config = dict(
    fusion_encoder_width=192,
    fusion_encoder_layers=8,
    fusion_encoder_norm='rmsnorm',
    fusion_encoder_bias='all',
    adamw_weight_decay_other_params=0.01,
)
Rows from block 3 of the image encoder of a small model that answers yes/no questions on an image's attributes, named by matrix and row number. Rows with one number belong to one neuron. Each number is 500 + 50 x the weight over its row's rms, rounded and kept within 0 to 999. All counts start at 0. Numbers have three digits each. After the name is the row's rms in percent of the matrix's.
Before each neuron's rows are labels from the 100 images, of 14976, where the neuron reaches its highest value: "peak at" is the part of the image that holds the peak; "top examples" is what is common among them. Only what is clearly more common there than usual is listed. The data: photos of arthropod specimens (BIOSCAN-5M).
# fc1: MLP up (encoder.blocks.3.mlp.fc1.weight, 1024x256), inputs 104-155
# fc2: MLP down (encoder.blocks.3.mlp.fc2.weight, 256x1024, transposed), outputs 104-155

peak at: centre
top examples: order Hemiptera
fc1.341 181:482503597565436508442431508516428450437440528536601585462501417574457523449527550580516530610509378486516491510505415515512394506563523463622493564489523498
fc2.341 176:455509492494479542484518499505475469471422489483562409484444457442484389524502413493398500454516515505539461446518513508495476526503520468518571532541488545

peak at: middle left
top examples: order Hemiptera
fc1.548 221:523487515572449489436515498489509562451496563564498400549512501509505503514475586540405574475477449422576484399429483545566447487512454543531453511486602467
fc2.548 221:514378501498515542472541504565504527578565544493550449482443484530534486502549440509575449426455545543505449479481545550444466494455502401546443369445553433

peak at: top left
top examples: order Coleoptera
fc1.267 148:481520509434424504513507535454562502497515529537429521570592428458523541503525459512551509458461438425466659416490548417513501407569415547544525521542616490
fc2.267 126:447560563505516530590550493443509477460481481604494412477439501479446488503477490466413470484560473471441501551510517562508494552596544473515511497406411462

peak at: top right
top examples: order Coleoptera
fc1.656 045:475583442520582494512572621576453509498512442511524480478487572524506476607518538519522450444512525555511567506445424401435550475525428518574571445441380481
fc2.656 049:489483532528456590481500510557472435572527418492532453478511553461432556525555457570502464517458531457471505501513500479578506569541496598571580509564409563

peak at: bottom right
top examples: order Coleoptera
fc1.21 111:448517564583531534510529559525485534563450455509511478529583537516463517536448450439492454424523515484500524478515501459505440482431528467529517478514510460
fc2.21 111:517420437464515470558488490575515530520436493466494484499539524562540491561572409484515443533489548565532487558487495562428513596524551470517510544546483595

peak at: top right
top examples: order Coleoptera
fc1.562 160:531475505570545458574500447496502466465486474485482508426526503502433514528501566532543500507585468572451512543506518451442439477581507451531539544469494505
fc2.562 164:462565445479513462547397612517528478515448518499548489470499523460547491577499544532520510437545504551493525549470440435478599612435505532488509502558532610

peak at: middle left
top examples: order Hemiptera
fc1.415 116:489416457501504501535476557482450539533597439377499463500491506532467408461549489503440540505499408548489568401493491536580623487460525548469499501544506546
fc2.415 116:490524513546570516486601514429520503556437461546467473561525426494575559515538498497522420536441525564450479547459580477451439466560451434640517552439487462

peak at: bottom left
top examples: order Coleoptera
fc1.128 115:414455444486454456542561524421423435427497518519506521553488483475526529489513499442518520485491484436480504496485573539472468479415581507514493546531561505
fc2.128 107:542512544515511504436462464464524596537472492524451550420550529533472463517423476561469453482573489507537529519481455525522487428536485467529442493426478448

peak at: centre
top examples: order Coleoptera
fc1.451 141:477606445467515502437612552462454502418533454504439520595573413502443527557568421533455468548527428426512455512484500438455504475498574522499501513433571498
fc2.451 138:464489580576463403561535501607504527497461396568438568528516430551535558577453575424513507530479486533404511497552475454499506507497469457451460524540463414

peak at: middle left
top examples: order Coleoptera
fc1.99 191:408557469519479571541531518413455513492465470507490520481535514479547508557489474507490451468491507536613419486477436528489476525508464498518551483549444508
fc2.99 199:470554481495475466403532461484507547488534477466475440492614471512548452491431566509541487518447415495538476523493468590387512546561584459442505522442552507

peak at: middle left
top examples: order Hemiptera
fc1.444 210:533510449570437500555651535565486516477552459555484450522515521556582494487498471499401391499500494453429509451469547496421418470499495565467584453536502489
fc2.444 220:474482539534468485454489468451547478494500456458484524569433498507474495530494469503550510467610476488502444422525490498337535580540550457521498455510484517

peak at: top left
top examples: order Lepidoptera
fc1.22 184:489515467396477521590527478453570450516553528498509411440582514504492536499575516559488520495423547493488559452506528475369488518485601505503522487608501406
fc2.22 164:420507486583570504465504516692518480503550441555489493549477512529551445538463475491441457485468411475550447494531454520515455604492543506532453465498585488

peak at: middle right
top examples: order Coleoptera
fc1.284 172:466470484441508495548525522553445467521564476548481488486589426591497421414513463538413501482416404517452602491451488441405542580366531492407578472500466398
fc2.284 169:499474532529525454432572441487467503493508467528539503413415521577424452471538543381442450487528506514536430497470570548526494567528522502563492443410589441

peak at: top right
top examples: order Coleoptera
fc1.417 078:482582540475610516499529485387495378515475562551509527442514508480458517591561507525476476495493513518565485467556459402500494543461630604518573483526411467
fc2.417 086:475514472492439498525495504529621615558493473516511534392546495491465494451491429527560503477541528527471559472452427467443464519538568491493499443472531590

peak at: bottom left
top examples: order Coleoptera
fc1.353 056:428527458541499478554518609471493511478558449538482483562449545586521560529526480487498470459478476497555552591433519481488519486503480505519489453441458537
fc2.353 068:562512574526475567498454575559456529564556375415609454517503515438491511581541485468506535560519546489492464445512453447579496491506463584617493518530452493

peak at: top centre
top examples: order Hemiptera
fc1.535 193:528521411502537547486531539510458550482463530409524539575560547428459494520449541475548507471449463476536400451498456492512552508546386563496492451523527564
fc2.535 196:441536506517395509522472402502578416481471518585501501467506610526562542511559419445493551485563520440513472512487437468463488472500503466520409548449446479

peak at: top centre
top examples: order Lepidoptera
fc1.367 097:424434478485494430503435509531551491497502373499549438389530414507504527455542527505596493469462561447391450517490506554610479491503554552492491519495500505
fc2.367 096:501519470551416508523503477447503485512494459437442437482521564420489432550471474485476415495480476424518340502527550529485507546504535559470484567492472486

peak at: top right
top examples: order Coleoptera
fc1.172 179:505464525511474450503588475493501480542464485416482486615521398539511569497557449557573536409549438448638511520507525524513431593414425395420506552435557604
fc2.172 164:520603491505491491493515534507421426475524478539510518509494446519492495570446496510545556611554492509458573431575472563487466463514544598436565450549487501

peak at: bottom left
top examples: order Hemiptera
fc1.132 106:578485546420500455521568568574444498502576574584615466545517538469484546556530517503451555444536461524454510460377552492487420528500471536504482489557548554
fc2.132 104:521431497609605542586495434461492436468520447559508502531467540540489557416515476547539428489524428480440510446483394428571554511660456528501489491561474451

peak at: bottom centre
top examples: order Coleoptera
fc1.696 119:506437555515587579549533526471461549508516505490576500520454506478558488479522561481477463512471383561493592531554487396439448490559538532506621477504571478
fc2.696 113:455485533585474500494534494480420497448511450514487516439524583544420492481544464478438491449453545536471502519545540483520594512482484505529479415547476481