python train.py --train_examples=195000 --crop_scale_min=1 --translate=0.06 --encoder_arch="fnet" --encoder_activation="star_relu" --encoder_parallel_block=true --encoder_patch_size=[8, 8] --fusion_encoder_parallel_block=false --fusion_encoder_cross_attention_every=2 --init="lecun_normal" --lr=0.0096 --momentum=0.95 --nesterov=true --grad_clip=3.0 --steps=29700
Rows from block 3 of the image encoder of a small model that answers yes/no questions on an image's attributes, named by matrix and row number. Rows with one number belong to one neuron. Each number is 500 + 25 x the weight over its row's rms, rounded and kept within 0 to 999. All counts start at 0. Numbers have three digits each. After the name is the row's rms in percent of the matrix's.
After each neuron's rows are labels from the 100 images, of 14976, where the neuron reaches its highest value: "colour at peak" is the nearest of a few named colours to the mean colour under the peak. Only what is clearly more common there than usual is listed. The data: photos of arthropod specimens (BIOSCAN-5M). In brackets: how many of the 100, against the usual share in percent.
# fc1: MLP up (encoder.blocks.3.mlp.fc1.weight, 1024x256), inputs 208-255
# fc2: MLP down (encoder.blocks.3.mlp.fc2.weight, 256x1024, transposed), outputs 208-255

fc1.738 169:476491471503536531497523495514482506493503498529512500503514524478458479507503468465509474507514481542493548520481476523510477495487495471496481
fc2.738 184:469502520519501512489560538501465464490530523481521502483505460517498536484545489529488494484539552476500558527528502465490552496490472486493513
colour at peak: brown (73 vs 2.6); grey (27 vs 8.9)

fc1.179 073:489478490455443497485510470499515452516518466486544454449453503522520513528489517472493481496483487506503511494486517497523512507529517542546561
fc2.179 075:525470518485525477501500500510525496501465502491481476508526487497483439474449467530485495481510470490481520591507533471486476529468489528506459
colour at peak: brown (90 vs 2.6)

fc1.126 133:533525475514542510503498545508487484487552509514523470489468505496531511476482484489506455554523547521512508502532524497536500495474470472450485
fc2.126 131:524459464483507488543515454481525545543485471475501467468532478515483495476469526472471510464491485508498493541539445516524510497500499490542496
colour at peak: white (79 vs 30.4)

fc1.322 064:510512470508545497492504533515515506464475477463538554493539534520520502499531488487521518506518524486498475505498486506535498510493497498579507
fc2.322 067:505482535486534560523508502490532511504528526494488469509468455520486477463500520495451480450509479487517468516488557531491530499509484523492465
colour at peak: white (95 vs 30.4)

fc1.290 036:502520465515475495528490452484498500507524499526450486468522517501448491498503499494524467486530491481533519502499523494495462465449493521530498
fc2.290 045:514494494483523532482510489487477518506531528505510482512527478525532497495502491517468465507503502498485469480492476516492514504472481525468480
colour at peak: brown (50 vs 2.6); grey (27 vs 8.9)

fc1.310 212:475512505480549475500495533504461553498507510530492541535531464438509565472507536486515526499502495507525476523547492516453490498525453518465514
fc2.310 207:555501503476481438526493485479494536485482547509509486478494515501488531521484530468454486495531484466502460533533487466504524460544504493512497
colour at peak: grey (72 vs 8.9)

fc1.631 165:503541512536513519512532503525576510461506553462490534523465532483502511557506445523504502517468496500499505510476502507511479502486529525485470
fc2.631 146:510460455482493538523508502509470450505558466561506501544509519554476476487525495514538477497481540479526505475490483487498521487490498529515511
colour at peak: black (64 vs 0.3); brown (32 vs 2.6)

fc1.418 074:508511465501499472476542500470494497506518512475481493521498545513491546503454565541519454507511468487472521469490523449504533499570458541496498
fc2.418 076:476519482496458521534466483498504470501520506518494515504489501517463481446470508501507564528503515498485482492495475500462448525450494505515484
colour at peak: brown (66 vs 2.6); black (27 vs 0.3)

fc1.483 149:526485496491468518508507489516503505453486486525495479489524490484473510500528445512518498495542487523493536505487467553532509504497521476518498
fc2.483 181:507517474536485502483488522558485488495504535509499460483439482527491474485486500484504528491502486518502525494517540459505535525481498509509504
colour at peak: brown (64 vs 2.6); grey (36 vs 8.9)

fc1.348 057:504493526516504514473499475510487531512519491515452487457583495482565497538539472467512502500470531493512500501494517497547566502493516528459568
fc2.348 056:454472493546511493487507488480510444491548501459503536516490497558481500475477514526506484532521469505483506486464486498501477507448469478514449
colour at peak: grey (72 vs 8.9)

fc1.173 112:478525528519501513466494471518500484486475529505478484451527465498501519456518502501514497499498496475490531531462473462481554473479510471489522
fc2.173 097:492480509496526472520541477500455480438509500453503543536518467493512540512523487480479456497507515475524485465529493509512510460485426494537521
colour at peak: white (81 vs 30.4)

fc1.446 061:532506532472487542490525484499455530481489478467500486470482515474509480498486501450487462468516514499497499522507516511505513525461476534468544
fc2.446 052:477478535471540495509547507453486499476507524476476500545515462472491515486538461513495533493547476484518538546500501491485504523471481514492471
colour at peak: brown (100 vs 2.6)

fc1.276 056:528505498498467510501491457517517517489490536559513481498531502504519517517480503479490510538502522459524470526473535487472479519469521514501505
fc2.276 055:486502538496534493511478477456464514491558513525499486575522498470485504490539471502518486513489486475511503463506456474471525503486465473496518
colour at peak: brown (66 vs 2.6); black (34 vs 0.3)

fc1.640 074:476494463492510490482526505495505503501503489452434494511482512475479552493487538488495481460506472522515492518508514495472526489542489539522492
fc2.640 088:543523457493495487525491514468504512520488497521515489508511485534472488505491515544505509473521460467503539521478535503529506538485498527477492
colour at peak: black (74 vs 0.3); brown (26 vs 2.6)

fc1.551 121:509493444468507472486565500514515488491532515495471503528523530514464532456492503513522493461503494544487510511503538503534532539474470551495507
fc2.551 133:525502482503516503531475448473423518508499559505545524515513503495497493489471506474529501467523476513506543496464516474448496521499457487518491
colour at peak: grey (70 vs 8.9); brown (27 vs 2.6)

fc1.628 193:488486501497506513540459482496537479527496520486495476506476524530519492486501500468510537516515473516507506495513499464489489473469448487510510
fc2.628 184:508517519492495516486520497463490519512536463508513491515491487477497490536507494466512503503527553467523461514472479478457532470487488502518515
colour at peak: black (100 vs 0.3)

fc1.377 232:437505492480513502547473475525505497537480481472518480509472515491474477500478510470506476444502494512486481481488487518488501508502489519493523
fc2.377 230:536507492514478490523482527469511522510536475480464508497503464529481553474509513529531531526468491490487510571452524475511526479536448512502480
colour at peak: brown (51 vs 2.6); grey (45 vs 8.9)

fc1.378 209:445528529506526523546495493510507498451495493507479463498516546464507516470474472451490507524499502465543458498539483533475506512484507478495477
fc2.378 228:462500506490482514482540538485494468527495519543474542507473505557474466480497511494514495478489485477508481521519524480467521498521460493451517
colour at peak: grey (76 vs 8.9)

fc1.637 092:488511505506522523503515493485507453479490476484446477505475520503472503508514523507500512476499531498493490528503534516485470478519457528518545
fc2.637 087:485505473540503483498452503471460523488491528494532511521484519492532481561519499499420490523500502504486494502516489508508513487520515513478514
colour at peak: grey (56 vs 8.9)

fc1.618 086:514466534495536545553490523530481472519489495489514501473501503512511514538470508494501496512469491501494518473474516467498542496473495526551496
fc2.618 085:481508506538466509455520483498516511491535480501477450491489467488462473461490435456528508484507486511499475526520486494453477501504480537480492
colour at peak: brown (41 vs 2.6)

fc1.68 102:481494515497551483468507459463511514513510483526457512491554510483482515508487457503531501488482485515494466526517498479498481472533544510533508
fc2.68 091:509520519502485506492541539471492497481482490512529492494495533521476491470516474482470483495481470495464531531500479523475533491483461466494506
colour at peak: grey (60 vs 8.9)

fc1.555 166:483514550521507535513501466510506485466517516517493525523535493482522530538505467504505545498513514471529542492495494485470494500474571513492534
fc2.555 157:507489535504502482494533453452494469481538464570511491518500484543527529534508532509482520458486466518475473505501460515515497472507479522499527
colour at peak: brown (41 vs 2.6); black (32 vs 0.3)

fc1.386 068:483459492506498493510494491483501536498584453497493482507471494542462484534490501496514489503493477477521493522512527547501526512513494500495503
fc2.386 067:523522496507506516469531495495486503509475520467496492469556501509511473507484481497501488527517520419516536471496537506468488473468512499527523
colour at peak: pink (93 vs 57.8)

fc1.410 217:546468493517507527516517474479523494511485471529518486518522499563498478544497517478481479461480520446503535490473491498481540481488473496476477
fc2.410 210:490544538486506526489478523516483540480513522517471495494524495468531516512504505506520490533484504545521488494503522480486526541505487533532529
colour at peak: grey (27 vs 8.9)

fc1.583 073:536521482464497494489510517511503494500490442506523455497513492456525491478475531477500455478536475497514505532461514503517536490480499528494465
fc2.583 077:473492515518540514470537491544490505510501494496474520482500515475489504507493502525510533503484477497516553491529537484540539483505497500494544
colour at peak: brown (95 vs 2.6)

fc1.481 116:481471532490491503526465485476527481524485479459515447465527476475475517483513490497476482521469504487519512510470512510495519529472508476492478
fc2.481 148:486471509472477489518529493488473501518505518463497495509543463490473481469465525494556479491507504500526538505468493520533505517502491458519479
colour at peak: pink (94 vs 57.8)

fc1.157 130:489497473530487491506483495461510498505494509529482551518505488512458496493531492522520511466513477503500519533545480440522483491473475503485490
fc2.157 126:500468482495516520555467519517534496513491483484515502513461542511562495511529487528479471485496521494475489479479492540483542509491453485468505
colour at peak: grey (64 vs 8.9); brown (29 vs 2.6)

fc1.52 171:511472478528480481484537467517495478533535476472462481482510521522485500497487463484528509455481504531530482529509544508534514514433521518510504
fc2.52 171:521492482517530502528503429554460487548474553520538520535491518474494488491455515498547448501524490492511520500488527495463530540481527517503476
colour at peak: brown (75 vs 2.6); grey (25 vs 8.9)

fc1.130 126:484514476503509569493528512509511469495520494503508536521494501500480522515506491478482488469537517471512494504496514542462480490470444505532515
fc2.130 120:474483553468516479528498468494493476543532519525545477519538439515511479487494482526491506492475505503520451467547466491494539485504441477510512
colour at peak: black (78 vs 0.3)

fc1.704 109:525510519519484522522494520559449550532515518492472518513519534533486478566546497452475506472482540523504467535481495562487499493501511522506471
fc2.704 106:435491517487531521480520434453517499498528521528507515530509468492464495467532433526554482470468502507513493458527479464530494528461526484505512
colour at peak: brown (70 vs 2.6); black (30 vs 0.3)

fc1.644 067:525492510524510488513524536478520459492490528533472495513495540484513533479499499568465471512539459526523482495460499492470522501512483490487515
fc2.644 068:519472511463503523512533497509499535519541531514512485489521456517480486527491478456476549526480525473497522495482524513507512510511492502465498
colour at peak: brown (55 vs 2.6); grey (42 vs 8.9)

fc1.254 143:528500492511496495479512511470524560516524550481524514499508506530513519495506473505481533522477500495479564443473480475547505499503485487545523
fc2.254 115:524484489502510525526464500538525486490512514497495493489513470497522489513510472533473505518538500452501552482476564506487525470518474479447447
colour at peak: grey (38 vs 8.9)

fc1.143 228:456480504503496514480475496493531484503504521455444506510525547501539481475528524511476509419492503498481497508467468519496527501532511505474514
fc2.143 197:474520487490505472483522527501508534535511535484507509519498497535504499499451506506512518492501473504499433540496474513493460529513507478547465
colour at peak: pink (96 vs 57.8)

fc1.411 152:475450496471491509536472520452472472526527501506484517453502530527505463514475491517543513462534498483525511513513550489516512508509517527472494
fc2.411 159:511467528516553490478495523535477508523510531499533519460534456497446518422526510497512488477515508537492461493507476520461498530486512505529509
colour at peak: pink (88 vs 57.8)

fc1.238 155:527510523537454503508510481502498504529462521512469524498537474503517507509492498532533487511474522524546535491525503492480464476446506520517496
fc2.238 157:564487499453520493485512478488484489498533541517484489536510463505478498495499448452504516542559487504471495443483483492511512490521472474471481
colour at peak: brown (59 vs 2.6); grey (33 vs 8.9)

fc1.27 269:527509460486476550452498481530465488533486509538511555507482467471514498461529529504511509490466468519488465479486478464481527516473521515503516
fc2.27 236:507471490480509486517519489479501513522524516513521461494498484500471490467469553511515470516525512500527521499464527530499478517466518482510441
colour at peak: pink (100 vs 57.8)

fc1.562 160:528512526512475483470540544468510497496503498490495533490477512540507526478450521492519532500497499506495503502520529548530451527488477510543503
fc2.562 164:452489509479486495520480491498553493489501506505447498477523554490503465455549467511523516468511433512540519495489505496466486497515500492536458
colour at peak: white (90 vs 30.4)

fc1.105 126:512473476529514472499475468540506481533494529555490516439467509448510513513501454501530494517509502548520523491554511480468506492467556506530495
fc2.105 127:495492492502475534490513501446465466473521487491452484492481486529465528442473503490530515518512517492501518499473543495516551497556480503478454
colour at peak: white (91 vs 30.4)

fc1.334 139:486461488520471491503501468496498463488500545466516472487507493510507488536467495464512485486534532499502507511473479476529454534483493494510513
fc2.334 129:518489476520500486498506505509523531422517494559484489483493480518493470511500511508451507497513463504459486480481474527474527460500482481488554
colour at peak: brown (56 vs 2.6); grey (33 vs 8.9)

fc1.154 161:502497463517528524464520467479490492498517486528512483488483469509512508543469527513551496525523473486506476507564574500494496516503526520473479
fc2.154 157:504481510485480539549492414493497490469498472502510508509548542491519457514507477492466485498497484492493547529442469505468499493472472526499519
colour at peak: grey (49 vs 8.9)

fc1.668 107:533493459525490487527487480457480542440524469528482514507545509501515481477502478511529491516541478474539496484475515489491458475499475502508497
fc2.668 104:495528525487519527485544494544496537469493501463488512503527466521498461471493488485485464550540480499523477474482480508500499491502511492532466
colour at peak: grey (52 vs 8.9); brown (36 vs 2.6)

fc1.364 189:503479478520493499541454445512495554471518508500525518477527497466499488466515532481486508530532467467542491538506485507490529507518462497521522
fc2.364 195:488514505517471542455477496446546522503495536519497481530484478554481506509464490513485542524487480482482508471493504502506515525517456557539492
colour at peak: pink (94 vs 57.8)

fc1.492 156:518490519497467499503538517520488501506489531460493525467448523507537528529512469502530471485531515502467491474512518504496464495530493530471492
fc2.492 159:501512493447485498480519490460469486474499482488510498495505546525519505471468519532433521522497481507494470474507503486488491525476482503475512
colour at peak: pink (96 vs 57.8)

fc1.444 210:488483455484520504475467498503484542499511474447508492516474492525503479478498433522495464524525523489514460527494508504466507486518530512535530
fc2.444 220:457489488494527528473506520499515496517493444506506518452502467493479486542529503521478458485528519482509454521501512476491489457528442492485478
colour at peak: pink (87 vs 57.8)

fc1.420 157:512480519507543510519511492546494520457483516514499468505492526530490477528526496494487470453481530524512494536464497503510506456483456524490508
fc2.420 152:501521523483503540479475472454513538495516473507481528530486471557502468467529519509512527530491489514465467421506501523526499506491522480550483
colour at peak: grey (73 vs 8.9)

fc1.434 085:507486475530522470493490504544547497508508476549482478486477506545493486516492442487478493484490442530517514492474484509487523486550457493519509
fc2.434 078:503508507515464495456507436476454523515494536464489541507514496503492523532443499512489460493518550493512465510501509535521505513465497499541504
colour at peak: brown (54 vs 2.6); grey (44 vs 8.9)

fc1.18 197:467474506491481495520548493491451462487520479525517473512460518456466468487543519492457525455502500492543524503497463477493515487508503531521550
fc2.18 191:491484489516502526510527513530540470487524481532551474500527495555527530494502504492500502499540481511462564527474511508493481506482506505507518
colour at peak: brown (65 vs 2.6); grey (33 vs 8.9)

fc1.128 115:531558512462508512493508499492487445522463492482520491496476493525508523498502461528500497523502516512547506478505440520507507494487498503474450
fc2.128 107:519459503531510500525493430537500522544527501526471523530533512496489481497497452466515466491515448438549492504507527505457486499493505514491473
colour at peak: pink (96 vs 57.8)

fc1.383 093:497523508485489452465470515469508499532475487489479513507503544483486492518532539488452538536528556460542465482523547501525453480477502517557535
fc2.383 094:508516478515492506496519483504547512434535509470476516501451461514528477494548500477477478440472440487472496543529487492520507456510530462533453
colour at peak: white (83 vs 30.4)

fc1.520 104:508462513525485482500488473491477530506489444521516471503512507528485457505498529481512517507497492533473500558546498514463523533512486532503512
fc2.520 110:476463473496544502501477483529486528478509528469525500476494487501506546489494514534495476506504501496533498475481467430491523519493503499511489
colour at peak: brown (84 vs 2.6)

fc1.26 123:523495476526474511489529492519512495517469493467447504493485486505490537516505487455494515511527477477558445476489522474483482497472514516481460
fc2.26 111:525490490493479519520505469514507510492529502523499461551495507526462492486463490511524480473542480484529528521453469540507509498522487511454504
colour at peak: grey (34 vs 8.9)

fc1.127 130:509470480497497459487492490530499464492481498510553528514434432497483441495508500512523508525516484514494469481509470470523453484513534475511537
fc2.127 114:551522540503494516523497476502471501506475528513452494494481556480495535501507473497503476485510520537476541508471507498482517482510479502497536
colour at peak: grey (75 vs 8.9)

fc1.188 146:471499514479494501497467499498507541560510526498498544513537512525508514469491503479494489472514475515485515469505510506495482460476452523539477
fc2.188 143:473472528464485534497484474508476536501509491501480457520513519532500513483484498474514473504479497475467533495504491527536522488488484478452494
colour at peak: pink (100 vs 57.8)

fc1.543 149:496472533501488554485479506476490505467523533510512461453492506483498490526482526473533537513500506528538514517488504504498504507490523482483525
fc2.543 135:543494475507485462511463432539527539499473510492509508477526493496465506458543540519434476526469496513456506489494453555502475452471502510471505
colour at peak: grey (63 vs 8.9); brown (37 vs 2.6)

fc1.236 205:540489481497489490486535525490488515487508565490483497544440461499506535512517545514520513486513469469504512501558542459523517466474513503508498
fc2.236 184:504469497489498501516471511554512426514505491510494518494519532497468474506522434491505503516524499443462482458517509504465515517525496523491558
colour at peak: grey (62 vs 8.9)

fc1.381 185:538517461527473549501484487478517462491530483500495476501517446527448474488455460488513495461461475514492511478439558489539545446476537482519497
fc2.381 177:513547497498508494494537499511508515492524482553513518545463484503526555507515484508474507496539475480495473496513484477500443524491468487534511
colour at peak: grey (49 vs 8.9); brown (46 vs 2.6)

fc1.730 043:499532482479512514529566495491481508526508517481489540511494530482459552481475511470532480472505492530503491505505497487524524472531471495529479
fc2.730 050:506487505551541489511468497446485506478460531477523514522472466530486489508477499534489505503526468482490506485461525481495501541457456507499492
colour at peak: brown (92 vs 2.6)

fc1.757 074:524472519526480526519488449509530495476481422483488491462483481527533475524496483484503444498508522517503520490472491497524483496483502503499536
fc2.757 066:499473526518492492488510515479513494503460535464465521522541504496495487515530501511508501479513501477485550517491490542497452538455482564509481
colour at peak: brown (50 vs 2.6); grey (35 vs 8.9)

fc1.585 114:494514486516494521527524508510472485518536510480524499511474489490563519523501510482447501486523517483502536502504511489468464516515508505495521
fc2.585 120:479484506489498539487473495468495485533492517528518510539533475471509504479514501476525527504502517464535486466477443473524542473486493559543512
colour at peak: brown (49 vs 2.6); grey (49 vs 8.9)

fc1.330 242:500505534490491509510513504515479479453521467513524486494524520474495518547486503460506532457462433465540498533472484509486531538505483491481477
fc2.330 241:525460518549529531450506475472486486518472512470488512505510501505467513481492480533482419495513518507508501495486478529561518458483489515489509
colour at peak: grey (85 vs 8.9)

fc1.517 098:512502469533516509462491505486486508477467503519545467499530490472557495531492479499493485514527485518543508505545502501472485488491537487484484
fc2.517 090:527514465509498522479502454519498527533521506492507502470485488509506486536488557509466537503522444471462497493471480497498496501482487511481516
colour at peak: brown (91 vs 2.6)

fc1.337 169:493465521519502530469511463491515509458491505489488518504496478453490452492495467500498473560501521466485495539480527485494492554488466502531539
fc2.337 157:511503524523564519492463511505493523488499531532474483485530516489484517528535518490490525479514476495473472468548553526506500483490502511524458
colour at peak: white (92 vs 30.4)

fc1.213 163:515462487514482527499480516467487466521512519533510507459468528521492505505531498493542522480534489466484524521487519461493508456513495479494490
fc2.213 157:463453504477505492468457498470552519457490465486519444483455540508486523517481558493459483502533504521486480513507533535496513513486502494513492
colour at peak: grey (75 vs 8.9)

fc1.680 181:543507471477513508478500499477474487557470522513492507498495500443490510484481522509493503536450464515475472526547476518463465490500529508549493
fc2.680 180:551497527488540503519499514482515487523499494512462512507522459462518481554526479472505452502480492538472470472518491491504475476524514479487494
colour at peak: grey (63 vs 8.9); brown (33 vs 2.6)

fc1.514 051:514498476493496511483489486500471481507469476514538504471464493497454470467500487498484502500485455517472521485529483457475506482515492513512538
fc2.514 059:522476553513489475500519506553475486519511518502487504509494507502515470480489484477505489456497482530525540518493490521496448546501492545440476
colour at peak: grey (54 vs 8.9)

fc1.594 208:528513482450520526532544449494485511486471488466472542484515524486539470547465472514494482505507477517500508482532506496516479535450441521487491
fc2.594 233:550492466483471540507494497517499516534488466515471498515523482497553518504514547527516490487532523513542489560500465515468457506501504493532494
colour at peak: brown (96 vs 2.6)

fc1.323 088:442505483475517552495507504530527444494477462517495504480517473531458508499501516485500494536507491495540487519534479491451508491521494520458498
fc2.323 079:474503540516532515490487470467521518463512504502538487499515511513529496548540475537520526470505526519489487501531509498506512497508511492474517
colour at peak: grey (39 vs 8.9)

fc1.546 171:497500473480519485526496496494466554559511462535489441528516449500482508478471537479533471507530488471517489520461499501478467493476498469473498
fc2.546 198:492458525453502505558510467494515520519479493498490479515472461462480498473456529452492460440492507542478504494489504529513503513471512526527501
colour at peak: grey (49 vs 8.9)

fc1.720 058:469480500513510477481526523499487522463514481518481463457471501526498478506511515538496509502528441509475481495499495506474554482490503506529520
fc2.720 058:535497525539494487517516485537486463499507460491494517485474463484511472499519500458483499508500533461463518460492472483495512554494487516455481
colour at peak: pink (92 vs 57.8)

fc1.269 151:513512470538518520449529491507474479532475525517516570514507490462476514504531500464503512508522467551526498472518527473500459489448515553468490
fc2.269 144:497532525521465471454572484498498501465493488484475527477510478463502471465552481464549510467513494474489522516492521475496522498526489515509478
colour at peak: pink (100 vs 57.8)

fc1.64 190:492501516499502529491521445511502512475498478443462500489481524531513501498504507436459469496533531504516483541481503485485504482480515519506571
fc2.64 185:529447468459550465499495532474521475493477490476514499524509489501494470515484491459491489496525490514499517521463487469535536514501466555539502
colour at peak: brown (87 vs 2.6)

fc1.100 208:504530567476508530529506496510502500502517529496522536534481489506532517522515492535533525529516488511524532464540514536501483470450465486480515
fc2.100 196:546492457506496525514521475523440500494525526490471464487458517483521483518519528547515533514504533505516505500507548465503518522551504514492555
colour at peak: pink (95 vs 57.8)

fc1.287 197:454484462505496508500461463465486522525501507472503541452538543500475501513489517466478467454508483503463468507514503504487462493493495505509485
fc2.287 188:534519491469526510512510474500501532532478477474498489518538462540511485473519495503502471462526503486521538520490537514533506493478469473521490
colour at peak: brown (66 vs 2.6); grey (25 vs 8.9)

fc1.653 069:486496529477484520480472534492515445461494495538471482547517493531490503512540522497478504513513518467519526478498459484475471462516503508466453
fc2.653 067:512495517510507504512496473527500495517516514518520502473460487511513477504494528509468497520508509521431474492497529501491509548487512508504488
colour at peak: grey (65 vs 8.9); brown (32 vs 2.6)

fc1.182 145:563514527485489480494491491531527533516500501510504434504508476488498488514481503488494523517550495472483509490480487495488460491514503508526481
fc2.182 140:483533528498478536508531519500504472508469486509500493530496476496520511488512513496545487530512532440542503485480551474490503537511501528464524
colour at peak: brown (56 vs 2.6); grey (29 vs 8.9)

fc1.217 174:483523515477468562532472555517451555508460511499544505510528507492463475512504508490532509499520494528529530467469511530479484523468483497496498
fc2.217 160:515511525494521494466510484471497525483546481510520495496461554538539520480490515526477492513554511466517487502497517443513487498532525516522513
colour at peak: pink (97 vs 57.8)

fc1.326 106:540551524503477498493503436513429492505518509467522491480488499495484508475486491508515468533491498540495484491516515500509462485459511494449499
fc2.326 105:473505516477511478484477545506488482464460481530519527444532528517511489477483509501475471516515484545484507466472493498524479495481525494511494
colour at peak: pink (100 vs 57.8)

fc1.385 143:544490465505489526533480492503520493488500474511518502531511474534463484532512491499505505533490478526504542499553506489484544520481489501545462
fc2.385 151:494509480487479492518524572502513512513492504519474500501535477477536487480505463489525489512517526498484493492476496498485529493504490484491470
colour at peak: black (59 vs 0.3)

fc1.567 221:515507518461494515485528509492446485524482486498504503500458492495502472488487516459512492472527493471524526522430538483508486472493470521478506
fc2.567 233:507503494495503521500526482487469485510517497498500497519541445517457504475499490450508498498488474475474490529499509474461514475541558469479522
colour at peak: brown (100 vs 2.6)

fc1.457 103:543501496511500494522484544506550514507500500485539533481553528444498507531493509482495534526473466510495527514518508493501485489464483526497523
fc2.457 102:477453518519542536474529494475488455510466538511507498508472507552509489496495512547498473468506542507497439463497484530462522522474493515485514
colour at peak: pink (99 vs 57.8)

fc1.41 072:488484538495492503465514512468486475477485532533469500451545562464539519511512511438479500563512506491530532520521450451511543500561516497513520
fc2.41 062:464471508538510507508468514548481513489514529466507513518466477535500478500475436504464508483511490446487462516485542495510453485520491512476489
colour at peak: grey (43 vs 8.9)